{"arch": "vit", "model": "self-supervised image encoder", "dataset": "microscope photos of single blood and bone marrow cells", "train_examples": 97085, "image_size": 48, "crop_scale_min": 0.4, "horizontal_flip": true, "translate": 0.12, "color_jitter": 0.4, "cutout": 0.4, "method": "simclr", "norm": "layernorm", "norm_position": "res_post", "activation": "gelu", "mlp_ratio": 4, "head_dim": 48, "fused_qkv": true, "bias": "all", "qk_norm": false, "parallel_block": false, "inner_norm": false, "drop_path": 0.05, "patch_size": [4, 4], "conv_stem": false, "layers": 6, "width": 160, "positions": "sincos", "pooling": "mean", "projector_hidden": 512, "projector_out": 128, "projector_hidden_layers": 1, "temperature": 0.1, "init": "orthogonal", "optimizer": "muon", "muon_scale": "match_rms_adamw", "lr": 0.002, "momentum": 0.95, "nesterov": true, "orthogonalizer": "newton_schulz_5", "adamw_lr_other_params": 0.0022, "grad_clip": 1.0, "steps": 12400, "batch_size": 256, "epochs": 32.7, "lr_schedule": "wsd_sqrt", "decay_fraction": 0.4, "final_lr_fraction": 0.1, "warmup_steps": 370, "weight_decay": 0.09, "adamw_weight_decay_other_params": 0.05}
Rows from block 3 of a small self-supervised image encoder, named by matrix and row number. Rows with one number belong to one neuron. Each number is 500 + 40 x the weight over its row's rms, rounded and kept within 0 to 999. All counts start at 0. Numbers have three digits each.
After each neuron's rows are labels from the 100 images, of 14848, where the neuron reaches its highest value: "top examples" is what is common among them. Only what is clearly more common there than usual is listed. The data: microscope photos of single blood and bone marrow cells.
# fc1: MLP up (model.blocks.3.mlp.fc1.weight, 640x160), inputs 0-159
# fc2: MLP down (model.blocks.3.mlp.fc2.weight, 160x640, transposed), outputs 0-159

fc1.280:490505463488503565489474607472475478461514545486483540544472500495454511503499528422559514495522455447478529476442441495551513458459517503567509464417527496500476537519462516430445472495507472522441441500508498503465527561493466519444596543480495490495418439461502430479411446521452450574573433466469470432476509493553593519480498525588524572515501472544492543506525479506494548512460427505435494515488499479480534441564461522478514436498492518475499457539558461535488472511575484
fc2.280:503574512498484467531441458543503523552458418528586487499526561450534494457511454477446407448505483478475528498494524539502574537516467486522469529524475447508468490512527472490502549479492504488507455556457506478442437465496502428486413453537555448470518488535536573561542541478592465422471512495503581500484488530518507459549488544372546463523535505559540513515575449529542448494487546526502492490477510571482495550535461441585487542516498505525443459499441504483523478502538447
top examples: cell type: erythroblast

fc1.450:525492478524569585542514459506525432542464482551489499509589551491480501556579481559452532477518499494523568484530478503504414479520572535438525512531457483443498486439525535549454558527475452537459458561440532489382502452459403563505417466503481451492513538506449510495458529470566495524529461482472533483518442524510502515552481528552515519508519575500518514452515479532443460496497562571453551543493458495439505519456480502475482454478427509512449457485527505522467562444500542
fc2.450:465564562613459465548477464427488497524501530455459456484507466537608569496423529478500534485468522533492467535461473490520523423451548505501567555543509492453520452514543453478561477545431481514516460483478510492516550492460509469506489563474469554538540490489532485546474454510441504500514525445500515523466625443471471506481450476523462488532465477495562461548493457504528561468506468452518471434490534505609477507480473508568552568554468523516480536480454482491516493452405475
top examples: cell type: segmented neutrophil; smear: peripheral blood

fc1.111:440517521504539494439509561476510477523526614587560554482498414492526519512460478492538561479575530573522419510480467483439497479483464543459554479435513481497548502504528520487558475603433495555494470487438516521495550476499511475450460503491494521413502473458420473491501511554462506442520473469540501486522545501424421499384478504503489443525501539506499459443469515481552503505495500464496478473528455505469475441508456511453458538515454473583557524461551517470484472493414533
fc2.111:514537465507479540460470449523535540438494431548467504550540605485440543521552476456498487539448556503446564599496499489471429514526514510446471442531508515464524516417503476503498435471569429534481482405470473413567520409511482520554467506477519501543493498520486498451545515537465462541475559504531479456455576505487531515527474504547509535517594432472529531513498505512411458496509484491520524505440488436545461470537456495557503483478574532494507446497461559504540499498518553
top examples: cell type: promyelocyte

fc1.602:531457582481522528508495513461501534482567589429463545456458437579498581525503437501510555496489412521498414544465473438458479523443484488498500495556444379571519489521510553505472430533521456523516525475453514511503483513418485464500516543500492565503476577470430415516497516434509502430507502456443498557509498525466477464470498496490471473526548494540510508493520551507462477523537524468462545526512514472542495451468483565534437540570578504475546481491468510513556529428485523
fc2.602:473493459465487429492520525492605480548508443519516529508506527447516442496501561518548499478505525464474516450513533461629567493476502525528498459516445420424509446427476494533522557520517530520477503457444480401507517478557495605530447513420461519491560459482466538529509541558470423509535524419507507499461476527530542563534518428449540548525504517514490545477497456567488467523432505531569465456530505517434496527537516461535481450512447488483527496500545468549515484490554454
top examples: cell type: segmented neutrophil

fc1.99:492392490448491397536458501556502493480485500500522438507543545547430446529510487479442548522543501478477526422484473418515480500464506554440527505522497529512470499505455503496477471472478504506476536586448468483424467490549469560457548497443525521529427400535483516501528492477472455430537474513489452551461484444534536525585481544524431500513495435534488432502472495489480524538560503535494473506553448498527424463468482513545469457539485498506363509528484491496532449540508425
fc2.99:565464513546528481567450520507483527464496488424506540580574501494501525512455511575539483437483525469547529539557485531448457551444470452421549486491460403478544490486487522528490516481484551515388520454597406514552462500478461552540533457526593445519504467516495419510459443504467511552437537506554566536440546542509517498524449497471478499496455496515441503483510527520447463501500511430536516490432513490538497547458503495520497509472582504538508476496502484498494567516467440
top examples: cell type: erythroblast

fc1.364:441527538466508466544508523490606532476407502566508492507440575515468489531484484479485477511522472559481502531536486464477541512452534528564482512528421529487465468600440472512499515527441539477476475462522478568439443550526442573503501530529502564602541516464576486550456494523481447469438526573476491500434482517442457567551518565459442511546465498509529522460475519442459491489478478479542472518582422553494525508486504500514507517512515497528511506494556484524574581443491474
fc2.364:512530459463528452518554447504453512469455521537461551466541457436446611435587472571499443500454505457523533469530475474544580521567492431537499527593541538487483496471496491422477531470581486456513498521511462492551479539567517473497481470453480504504486504549510475454556502554531475511592502487447426473493503562488491471476426546521461538519446424504501528573523486496482496517424498511532445519499432474470506538487516494500529549483536541548507487471493479460495588495407529
top examples: cell type: erythroblast

fc1.494:474456500449502477530509454536475478562471541507484481524503508399473511607491534482473526425445506503539543511452432482489524509511445451534508446486490462560533403506515496551493493504506463570492506558489444484459468527455517464556535510475550531493499561463433550532519496449486439475571412468483481531521560410482527530527464459424467469502444481483513501508574463496444451530529502507465552559550445475555510503509527540474416489478469559525470455516432543470584456547505506
fc2.494:485541552501466528518471441526523459489561423504482562477402513567611481480500537497483558524551527507502446511523489482473506541524562573480482497555463539422521539474395517546482487479550575442509518451484537510491516459470505504522514496539486436462632422562481530490460502461455502512456509515508513516495452546505488567521466507524524563490475514491421539537457520459509530478435588494520429479513535488458500554491444483514521434501534462425516509497541443457468526519500499
top examples: cell type: segmented neutrophil

fc1.440:476487508503546477484443539455507528526531479468474482469542498519506493624518508552449572511523446496479432490492529498477521546468474508577492541481557484448528496544572578529527464558520490494434472565435521571511426433565450483503531538452520477455517497503490501531439529498452483493519430468448558536504566444485513482502451468440510513502469537499441432488524594517494535553459464520486522429462533514538528425470502507510442520512581507442446434524480574465539490552506457
fc2.440:526445491491526471457515478547474530561517462527495420467535552496493460432520518427508539486495528483505473452498454497533527475492532497528512454556434490535557467481451483513457489476511566538489509536552493375527480556449583414548445472519432458534517508573426505533495528432538497533489589467523546486564491559534445564484540461487479509441512470451537566481515492457518471500467542487556453492544461466463446473491424527502559511467491547544544522465580517526530512455560521
top examples: cell type: segmented neutrophil

fc1.430:434557442553528514533456463449519505485471564578533457495433542496488464496484498530466520393495443505433563512462465488465559449506486468420475508539527548541503534459530514477507480513494474493517498465508489586522485621498503484529550511514497504485520476487493466464525541549544502535494537454490519451478561484512502524486502489502494465515497454427502480520484449428567569530534410581527550467523535539510491386524561512540476489476506490530530383569525433538525531449491480
fc2.430:504506518501499521570483618520542472601518476501490539432467448491477481535429558454434529525471499470532509508519451475535508475464514509498492475498515541470453518543546480502430484533532448492456569510516484460468433479496475501530486513545484475481532530561535515396517473481440497510536542463467579499468531454527498484525494514534520570455480519455464529557470477384499520497400582611487523542557470503502515437487510522484442467413514483500509476587490462451535517470533534
top examples: cell type: artefact

fc1.636:568507485472538522500512495508428584413517542476463509551516509509509445419489484492460489574485500583522447479498498477500507525439486488488513524426493582482529495515522525527527481516505491432496454513526554420468540477527494489472463490537551485521480505509510496509476528486472541490459571489517523539461409532510585473509513456503560514507554465500549473442519445457434547453432587597460542478517497574474529430489527429470540453398545490517475483493458499553414478464513446
fc2.636:492547509472533530514465528431543450464462436468554516457490473547506560520514582540572557492502503491577563490487576497478496451533478525499445458533521465491520420505463426525521496486487538541495545520549543550473495456511505570544496473541475542510493490488475558507520560484529524524478385483493506463513548465457486446547566561506501488486405570475408524518470469468484514486431552500509420482426559466493556438547491494571472492409473487490544453467499499478536467499544482
top examples: cell type: segmented neutrophil

fc1.341:537517514463489540464461464470515546496473539539469505547470481461495557498425487427443498504509495436557502478445437455509533549494477558443524504494501540511497508481536431522485465485507401540537514457483558569489526473495491411480480463588522484524471453546498497454504453531563509502512479476395376477555454495535451515523439425562519505463509444448501526555473427483442500460574522495461592498485531476500610466441523539495509476527519507465474499508516467508546460482499519
fc2.341:480559496503532573452545501516508495477607503489513516476589488463567463491570517431515436473538545559541499567569516527499485453429450500513516522497430535505516441491488566462461442492467465536521502440514508454438448487517471581542465474442526533436497506498519502470411509451454514516529500525543509600507485486508520478521515552511489503513523504466563436431466559499492402516498532412570482478501470475514510519541436477515535434484490444579435499535509525521503475507544507
top examples: cell type: erythroblast

fc1.522:464448475567547529478550452419470457577561509490533462545526554512443467477541596556525468481462480453464498484497502551438530501514504469451554483459501462557525448431502532430602462513529503483496510497534526475483501526476462483472517462489499509462535492565567473477534523524543502540498481406573559516410522500489493529432524495453516496462505439507547517509503509479512495539585462393507499492494458544517544499372485500462449496472494533518479561498571504504484559518496453
fc2.522:560478548504534471499490441587481442451517510491525488554563529496480555534496459508545477501487488460519570466546490495507496568498512516475515554508534491557421575565457516528424479541454472425515546579441468477405484484526463473465533523472459517495403487504469471516550506509611534521473459555546474550525466509495502453485549487459468505470512465422494522533569440474453517511490430537512426469520520448490500570530513456490566558551456486483483509497475539506497499571422491
top examples: cell type: artefact

fc1.428:553528538468526561449517511500498500460489408450526532506477556495471479458420494466503573560569523562479471487507543454493455456475486501499547465499499555474484510487570484538497465469508530502559495461549508490537490472551543550470459495510493516602509461511515507508449491463527501477511579511534531547432504577417527541527513573543490459461458535481538524475470427401402547431486557459454490596558506512468477523502509456487541421460471469535526490506570495510457487444473463
fc2.428:483474486501437495490568493539453504509444531546462548421570408382518555537542542490507535411444412445496539522494544524456518470525500581551484541544526482468492517506445521481534488509502536531514565459427536442483460465471521469477518538517498510492489454451512533449588460515488494498529487501484511461519510449490472489468510516497508518455509523523518561577574540543472406546486493527556459518502446528457464516461479526500564528510510474457414445509469546577484555557510541
top examples: cell type: artefact

fc1.116:454533550456401599469488479509525516497551587424439487504552522439497564524417559520520546497467509520481493518472449445540530508529523493528518469443563552478488490471455506464527488483494506511542481449520504472493502408507524508522541490563515460494487501500491477416544474434520425534472568540451455486520554504415522443432508494541495491483464473512557572525480399507498507532500510540450483530469483509512525549438506542501446391464532495501416516502506464505525460548437507
fc2.116:532491458523561499485526473457424464494453462515613468506504499473446453465583488399517495481442598534598482557530507566512471476536465432487452508437503477501541535493539492493464512467520406469528475539579527535519560468549492573439455461493486505539487504484560540479462462494523524464559478511491469518449556492532501527512453453571481457545502522529493481536492559495531468486466457483488477584499467427494521488437436507537548572556467551506463527538480512502506473485469545
top examples: cell type: eosinophil; smear: peripheral blood

fc1.167:513531498504508494526507494440492518566520550444471498472550514459553522541476496564472471489490461508439443446577448552458544501446563542473470534490521561451502444451542582424501423440492455534516461551516513436547514430459440467455524383464549520470512492518513504493495488504544509479489414479540461509504536494464545454543542495426474515470530483475473498500470580493489550517481495453579457485492523487489439514554600520522495479465483541542429510533568530511546494504553569
fc2.167:524444536450558447538455465450454481493502478525492582495536540488485415474494472489598459472589563486440480468553511522489512491514548493486505506519538439533517551475589488549468518532563501484515495490542486409480480532529518498470458488440468568478448502440450436518494522481506477520519541590502532519482515565501458465488515605534493508482532414465408521595471480566520494504406464488573459454572507459493522484536549519467480481516517468505542462472504507477508537457483501
top examples: cell type: erythroblast

fc1.93:458452539506504498497504519520510434495497463456505571519525586467528553481530591467522531422563487453488542484454543504515481574550427584519541501475503479551578558530421448446577480598472533488411517437528479479515517461496500559528500444459467537525445516507463506492532495553505474502525436518515595536432573484478448504490485470492472430512536510536498467554545465492506502494534446553539493445438522476528580477489508474538419530497485498498503537485534522448491516454487484
fc2.93:594522482567559486459462444440475505470525510494518518487501405466439521562513423453447501477526548480522461580524515479453458463468468514476480482577513501491457453603522466527482483502445534496501584502474542493498519521555454493448422497449539513485524487426404506571491573452469540490463505542482468505473474511530487517484521459543569476549553513445428540562489523466560484490477438534420489544532536519558460495496539511499531542552436524542526463504451494548520497460502495
top examples: cell type: promyelocyte

fc1.423:552528497483555497532551479459532524473416577500406481481553461497489528453454475478461498504550437520448496499513609500477466530464424496505518477554517500499514471473431508517574512500492504469462532605479465489548545567475518464470425499548548496427475527493527434516598511528482470413410549524435470418503471448496472509465520568510482562469488530522451510493545475480511497488546457473529536571454496528541472432527441537535497516491520491443483495467503518511463456500433509
fc2.423:485502501575436482440517510501525436468463459490504484485508518584512467496471549505441519436446510496560551524551497509505531603461456545530547518493522512514460514465395507460521593575527583442500485408483487470524534504489463472574453482529537507555561538524414510502521430573489511508513546525483528441451426438513479445516408491474500553513446518482517533414468479469486496558522520558506511482502562470495542509518498441462511520515515505473466548514458524476471488530472570
top examples: smear: peripheral blood; cell type: segmented neutrophil

fc1.52:496498483506520423485477479489487589510528496515445502497486532497523451429499522455437573436601491548513481562541536498581416462466529391496503461578512499496519528545441519447511463489480501490503490586430476521550475477553496555513539522540406482540535613530467469464521499539535533511550533495532511455513472495522484463539503573519510572498462488528445451474531524532487490544502538491472453504493523457470526571499478486517465530459512524544503493462409534531549560563459459
fc2.52:501511490482509559526531541505435537546470498471478433524457471526500459521575485483562491512536598454504489402508529455465501481503525488544480589521450487497530537536515511511496510435438478411459471407478521500543435531497462566508460544454543522539488477521480494574512507524456502512419495433441546483522469440515506544485499529435509539508472495568505438494453476492480493544530502584527556505520507537531473462516499397530567504503460569460476587583464492468509557451463502
top examples: cell type: promyelocyte

fc1.436:491502501503517515479484485528473477426475510468478451535475519504441525549466529527507539551483508486480432469493498476500566481511474447475522425422581509512463538482524519448527530452533520601484397541508500457554550501464499451480577487499531535412480480509504538429473484535554558600580512460531531488523554489431529495451489499530495534440534539519511526539454496508527629533447491549441487457426572426494502484469471478511541458536475466480425534531519543485473517462501493
fc2.436:500545480508486563593448528486519516521512598530544485495554517464552493441512504483460428433509519471435615557490445548567482534543518404560537447548420476519516527540470452497496517424527452528568492556499522560512484450471483453465419447497537533524498516512581480496539537525511419426525448495477528460479482497498463516449477525495543531475484491535518509534487427551533409492532475557460488479502471538510506538513483494451473562463452509517497440496473496526479486549479477
top examples: cell type: erythroblast

fc1.139:478481494500508565499442356536471556546526541530541462582489471485518486445480491507507459445499478542540459408461494523552464559569441502457488418469527599490553525481449551528448496522444502495444525493519469509484466469542463502517473487494457515405538472521482513494521465535491524480447472496457487468510529514381447471538549459500482543458456508523443487474504467488520542473451536555487526474513492607498503401458484453543503547467472513541511488468487486494452510450448481
fc2.139:516547541587501528430515582497510496481500577488475500525514500430493477537520446464568518504546444531454524433398521422469479566492504548549510443589504506487521517514533440461529469545541479496486482453491508383567503539505458495479505476449493507596521505487452451450534529497489440508509508524522569532500498491463421441416501421477488473480531443578501552523521474479515523511473479503498546470456513526567465485593534498532477497506460548491501504546519483469458444484567498
top examples: smear: peripheral blood

fc1.573:534487573527475546554509509531500574534481469558467423520542523497467485534529434496508420484604538539454534541563471478552478501453496518496484402488456531497496427477502514560466495568467522470497533419471527457571436516469497438502429506551600420541506529470478478536497543602535450515442468495511515505518509507515473525475481505535530496550483483492500441506541475502486442569496490485478491477508512496487579515524529421557518561485442457450557537450501471489541462434489474
fc2.573:542485480474506467566489542519552535493526509413448445461454496447582503440513401518488466495532505435466594513451525453512490519514550527484518513399528556478461525495521506536460522541501486524467514484500531486607505551474451541454528501498547478550499467534588512491501465502455508453470447500411540493523521559449501466506473515535453484484421439536478523559526474512496544599535501495491474454518489535450538449561466490475552582530461562416484548524497466549476507474474498
top examples: cell type: artefact

fc1.186:556498568532480568505466503452515446474514416478458489477473528511530505518539460500521433425508587443591454542537509485525509517424497577458434532540527509474615504512523494505596480538410535482497462377483476534492503529463442484558574471515491547554453437525506431502501509465509508490467555520493483455474493473482481452504549507533437518524488467481498531439518473466445521477513516488528476466515502508461561439538493563580485459420530509489506509523524480462466487515550510
fc2.186:507472498490582448473462477575606504537498554572502477446547452453512534478453521480486533470563467509465489528503560455468450499475542502519509436446532508505456507496474515424538497513506534518472451532498585518542511512480501499448480511488536441475528521504483553482470545477494540421541466490513595430544520541515502577530486549505492443516478492551486527492465569495489435504465434477530422483518414534531562563559482501514521480601451472534442494437499448456487482533410510
top examples: cell type: eosinophil

fc1.252:458542556479519522413545548463543518485421483526503592494478510462487431539546468565468441524541508498479527564473569426482516476454545571562457525530461468627532517501473452437447485492498457575507524484526443458508515512545571495457510544459487467542525468540530463507442547561468494527549455520511501470411491486590383481485486517455490537501507447497475523513492456483527485448513506517430502533533496581501539513515541491476548544513522498536510513487497442460468510470486471
fc2.252:480562473509467474569516522490438573566470515479487483503482456541500566447552482461461496468508440500525474526517471557562471550538431432497494511501503511491476433502575423501483514493487508447498508484487472536441480500456447412483552516495532552506467580513471497478509499412506406495504513494476512511546575518521514613547476544521498483525482507562536439462521527518486463499478496481574539587467428540544452525496535460534386502529485488464452456508507519527509478520561595
top examples: cell type: erythroblast

fc1.312:497510458457496456488582502479479592558550511531532470469497465516460528504516461458499556521510496465486518463560456482506448465523430437432555439533502539518434531488519500486463483454530498471549500511474447384456481541543465451527524529453432553584506504423548499545494529529510566441469472522495457480534533463505498487442516472454419516411499493561463421463493519501489447487490530532523454478519594528539533432548542462452483535486444497529504520489461444516550491547444544
fc2.312:488465504571497554506513505486522498480500507495527442480542451480447519547515618496522433466496502495376478496426480559447581603472498510545435460454437456554463567473514503546561476483468454497556527498473518467623513479583545522515501491474525467507506493496459454465555432474505509526554471480476500503487450428478471516534480546479544489532516507531525527541536530505510546462526527461451566520507510456446463491529451480525493443543560442548514537505507434498418523514476497
top examples: cell type: promyelocyte

fc1.256:476433479484524434518423461456532505540452421476544466473549387525469484541482494486474459507502518547485454459499518553481536471488470559499531484489475462467406459509561538454523486569505533500518479492514476604427451539498445519588444532564447540540541442499498516525495573481477487466544549508565518603451475467477552495537508515474454511463540519522557529530517524517447470509480515499489476435516530452436533394473482511479497562474531446450500468502487465517570515523507516
fc2.256:467488511478507476540444542494456514529562507534558459488470498424556505497495433415470508470453500479538555525547471541476434490503461560541498452540482541547431478445506423473536520471449510480492480485460447508454569509466509486525441517505493545452439536481494505464536528532494506584514528527517519443475482510544463525515454576520547448495446536558455512445500504487560524525528391597467518565553477572492448568471416493500483514496584558518498527502540480521409532495524489
top examples: cell type: blast

fc1.236:535433477481519434520461500518542441534429509457536559446508457552421451497481508499544553513507508551433531507452449504457521451491454508484500515522516462490428474467486450556484450486456416543502535516530469455435552506462494492466544561406529543478483491546473584517517482473482538539569502518509468489477501459441563468526577500480473504522480525420564487546457454502510518506454486540496503507547547464502509494513572435436516445491438430543470409477426501441532524520503562
fc2.236:588514472507425522499554469471508514521532511581534441533516478564502543435468506535475467558453487447477474560501572478472434480407513498485541531490448510516558485478550502541541533544479518522449439532521561517470464533476457457508454450574508503445573473464542486519480434537498469436526548449447447509496480461513471496474441513539429459486536485497487512476553557386528471528545516476573535513501479509513553462466526520572495555492509501451516492564523457502597437471468496
top examples: cell type: segmented neutrophil

fc1.285:535532484526512513499484478488498442479549490472525506512485420531415576421523502520431488495470502488464519509472490434413536529472491535464516448449513552519444475519464475482546550432469492532422534481495590472486509487459456434452475454537552484556509424548530518467504489491532510508504571455547512445515413491505413483405505523437565535455489505555505552584524489438488574487529474447481489531456435500487468511506477442549565486478414544499481556500520494488476502484510446
fc2.285:512474506494417508444473459544472443507458455518528485485543514525490455501470539570561531500495557503516527577513520462565552473505467491559485526526434435490529435520444469472522501554522510485460385473519390534529522544584506521532440501484441568422502513515487540511510527561553477530508497494480524457456483508568567490528435463569439537554427531483522507447460539554494466526514511483437479526529549493478558472462513437489475438459483560509509517495450454503526511588488481
top examples: cell type: blast

fc1.43:562486439556485481464558475483497450499492530528465525544517601473504552531479537519563539452495572525477396508532493502545488526445479502587537475542477486523532449487483518520526412537430494527620455589538502533533520495481517442470506482520424524496485543473515463578427527495523489490541458507557471553508475433505512579518465516500469524486491525563489379546515517488527511499569513459451477484513497506464465494592506512474472515438578480470484493526485477504463511435487494
fc2.43:475484480487510476531517445529495513511456500593473502487444528512484493476481529500541511501465542456487484500479479498483462484529547470537507574517562520493351505501486453472506497432503500473500436517536522490526493544565533577522493450438431479500493543471436576486507441532481557436466512507505417509526633522473501440391497442515515479524486521476510523460506466435491454471508551506587475597479475507506553453539540480502513530541550517499516486479587566435508505519550536
top examples: cell type: artefact

fc1.56:467493538540517450521431505511494529541480488499505421512492430519467505510552446410502500420498508586520461491464508402529474524480434567483492510494539500454447561487497513491400566517461543514566419456491534456516555572477491519487517464414449546494519524443554505420502505519440540399527409517482469507504505471521530495459555517478511537503525510540469426467523456471461530520438472510499417555516580550485507433507494546465466508513509468533485501497453480451512506509480484
fc2.56:545514524443455535579527495502579508480506474515486473514495522486529444476472574458550412451504554457473502455493508544529497490571437522573475522481442474531529515468486513410518534495508485533501506565494488496523513556512528532498457491458531469481531475526521517465542550441519409514486464448491567528569480545489429556461495574557495505518502483533494488488496515442483472432552460530508578557503481514461406503526439523524544488536508444490421497450422527465500377572512530
top examples: cell type: promyelocyte

fc1.185:469489473455535458535506535486542506501510567486503521495500439431424508519468481501482570434507510515512540554455555472510552502470544516473499424467474514534441504530423449500433516547501520525527568512500493493492508453512493457447607481576508494525521564575511449561475428480479448543466480503470554466488483480513512512469495470476482534513474423466520466528477541497505591464472479463486544515442426536497429507483535489523522457497583473488477565576596522403536479569555454
fc2.185:531512528618416478547489497513440478516433470562552554503475544493514501470493543502475474522504433513464497458430444511453482550460458501527490528490543459539526474508552563486552472625444508555505488533458427480463508540519543495530539464426499445491521531436463476492489507475488517431536563396594527504512494504496402445524491499517555500545513500587535515503532508461471454504491534531453501512506586492503494455472466510497483498547472485505589471448476514547528456475475463
top examples: cell type: erythroblast

fc1.358:473451472556495486547562394470468476550452475535522538593479485559491553530515473421494507529455575498514539531523560422551505475494494573517458495541474533446510455496465539512497476403507473518457488508502501466429511487411503503483536501549473505540579451524560480487504564484432470494550546475516546499535440511536548489521430500567528481488472548456532466462418497506515492455512489521496472463481518436480500451430541511517410524555472465458455462480461494492433568475456490
fc2.358:478515456534562452499418505439534513471493462462459477497478441480459501533420454539414527468568511403418492496519450513478563494537438490522537622484472450559498526539498459548512449506421537525540502540479556484466493518575448551469510515456571510485457481452480499517513513537548499518465529489476510514513518556454496558513541480424494441557487465511540553577495508492479460510507455516481542522498502497593442521571510478495471477517491474510580505520466547432520497530523576
top examples: cell type: lymphocyte

fc1.309:476456516493573444422539443544523460564499447479440529444481433419496546531541497507449517444570424446454493486538513489529485502508489446505468511483455475499533439513456515479505465559519487543509488472498424514532471487482464468510495473542435551504496472507382460469468495402509450540494459496529534572475464512466462582514510552483520459499460483507563515555536502527429472585441437520478472511476558462458551518498489452402470508467535481440540528548551526503524490537498523
fc2.309:510508453502418494506501516463485401459519489488450442489483513492498498515465487509472488534580433456438535581561480532514513494453441545535530539531453438428504508492523516477554507497472528530476520570490506491499482462585446498526554524426602456508482445532529518436538490487462567534521501497531524489440484450510534545484492528477496508522522473497475584516376547469415523464518588507538587571459484536528430509568521459516558476513545509474458477500504455491505473497541541
top examples: cell type: lymphocyte

fc1.127:487453558500492474487426400460536473461422485423413425494493543563463462455560499503453456505507541558517454549483521438494501507467549396505466534522482521507537520558441526511529461558468538481430511510470507458419447580524478465530502484484484474511550529558464500461490486513493484458488534446510577514507478484524445483502432510428460433565559510458560524485529489537508468533534454484453552463529460489513503473438463536500461452536537443519488466539491550496508571545507453
fc2.127:447463479520505439465503511483507493574515470506521501497486445524526423568432508403462491479492490509552538474527494520480464467459562491402526474493506517503538420492509488503511545438510447443476560455527466515521458529520503568531487486580524564526491476496535497548473536514556485451505519524522486443497498492478550581504476417519521441546522510563510500459548505450530492432357548467504499507503478499482537488495468440599506489568567456551518503438575535502558477447531523
top examples: cell type: segmented neutrophil

fc1.328:502591497567482552514454511448537492455517511535527418520483522520513489571439483533434441466523462443549510490484506511495541582451405474517471436556498522507496577519483487455468535546503523466439520436472493395496532455519514465495511524526526481526531507494551520447498475596485480423566519438441440545490510438515450556473422430497535479515516520509430530525454421503495483505531464466520477539506484498448502536524520482554468528528443523516466561482475492568538472452523435
fc2.328:420535534486495568503489462557461497518498510518472536453451470569532517421456580529482483459518464539547535462485486500516514499518481541506480515438450458514565531443434486522529528493511493492481509480544526581471524498549536407527406523517432474483494517517521567506549444496543442574553549487483570475471478518514481442459565466560495570448431529470458510425471476470500427493552509507522605455546492454479502461486543509453490524489596592517481499481483505507497468486488539
top examples: smear: peripheral blood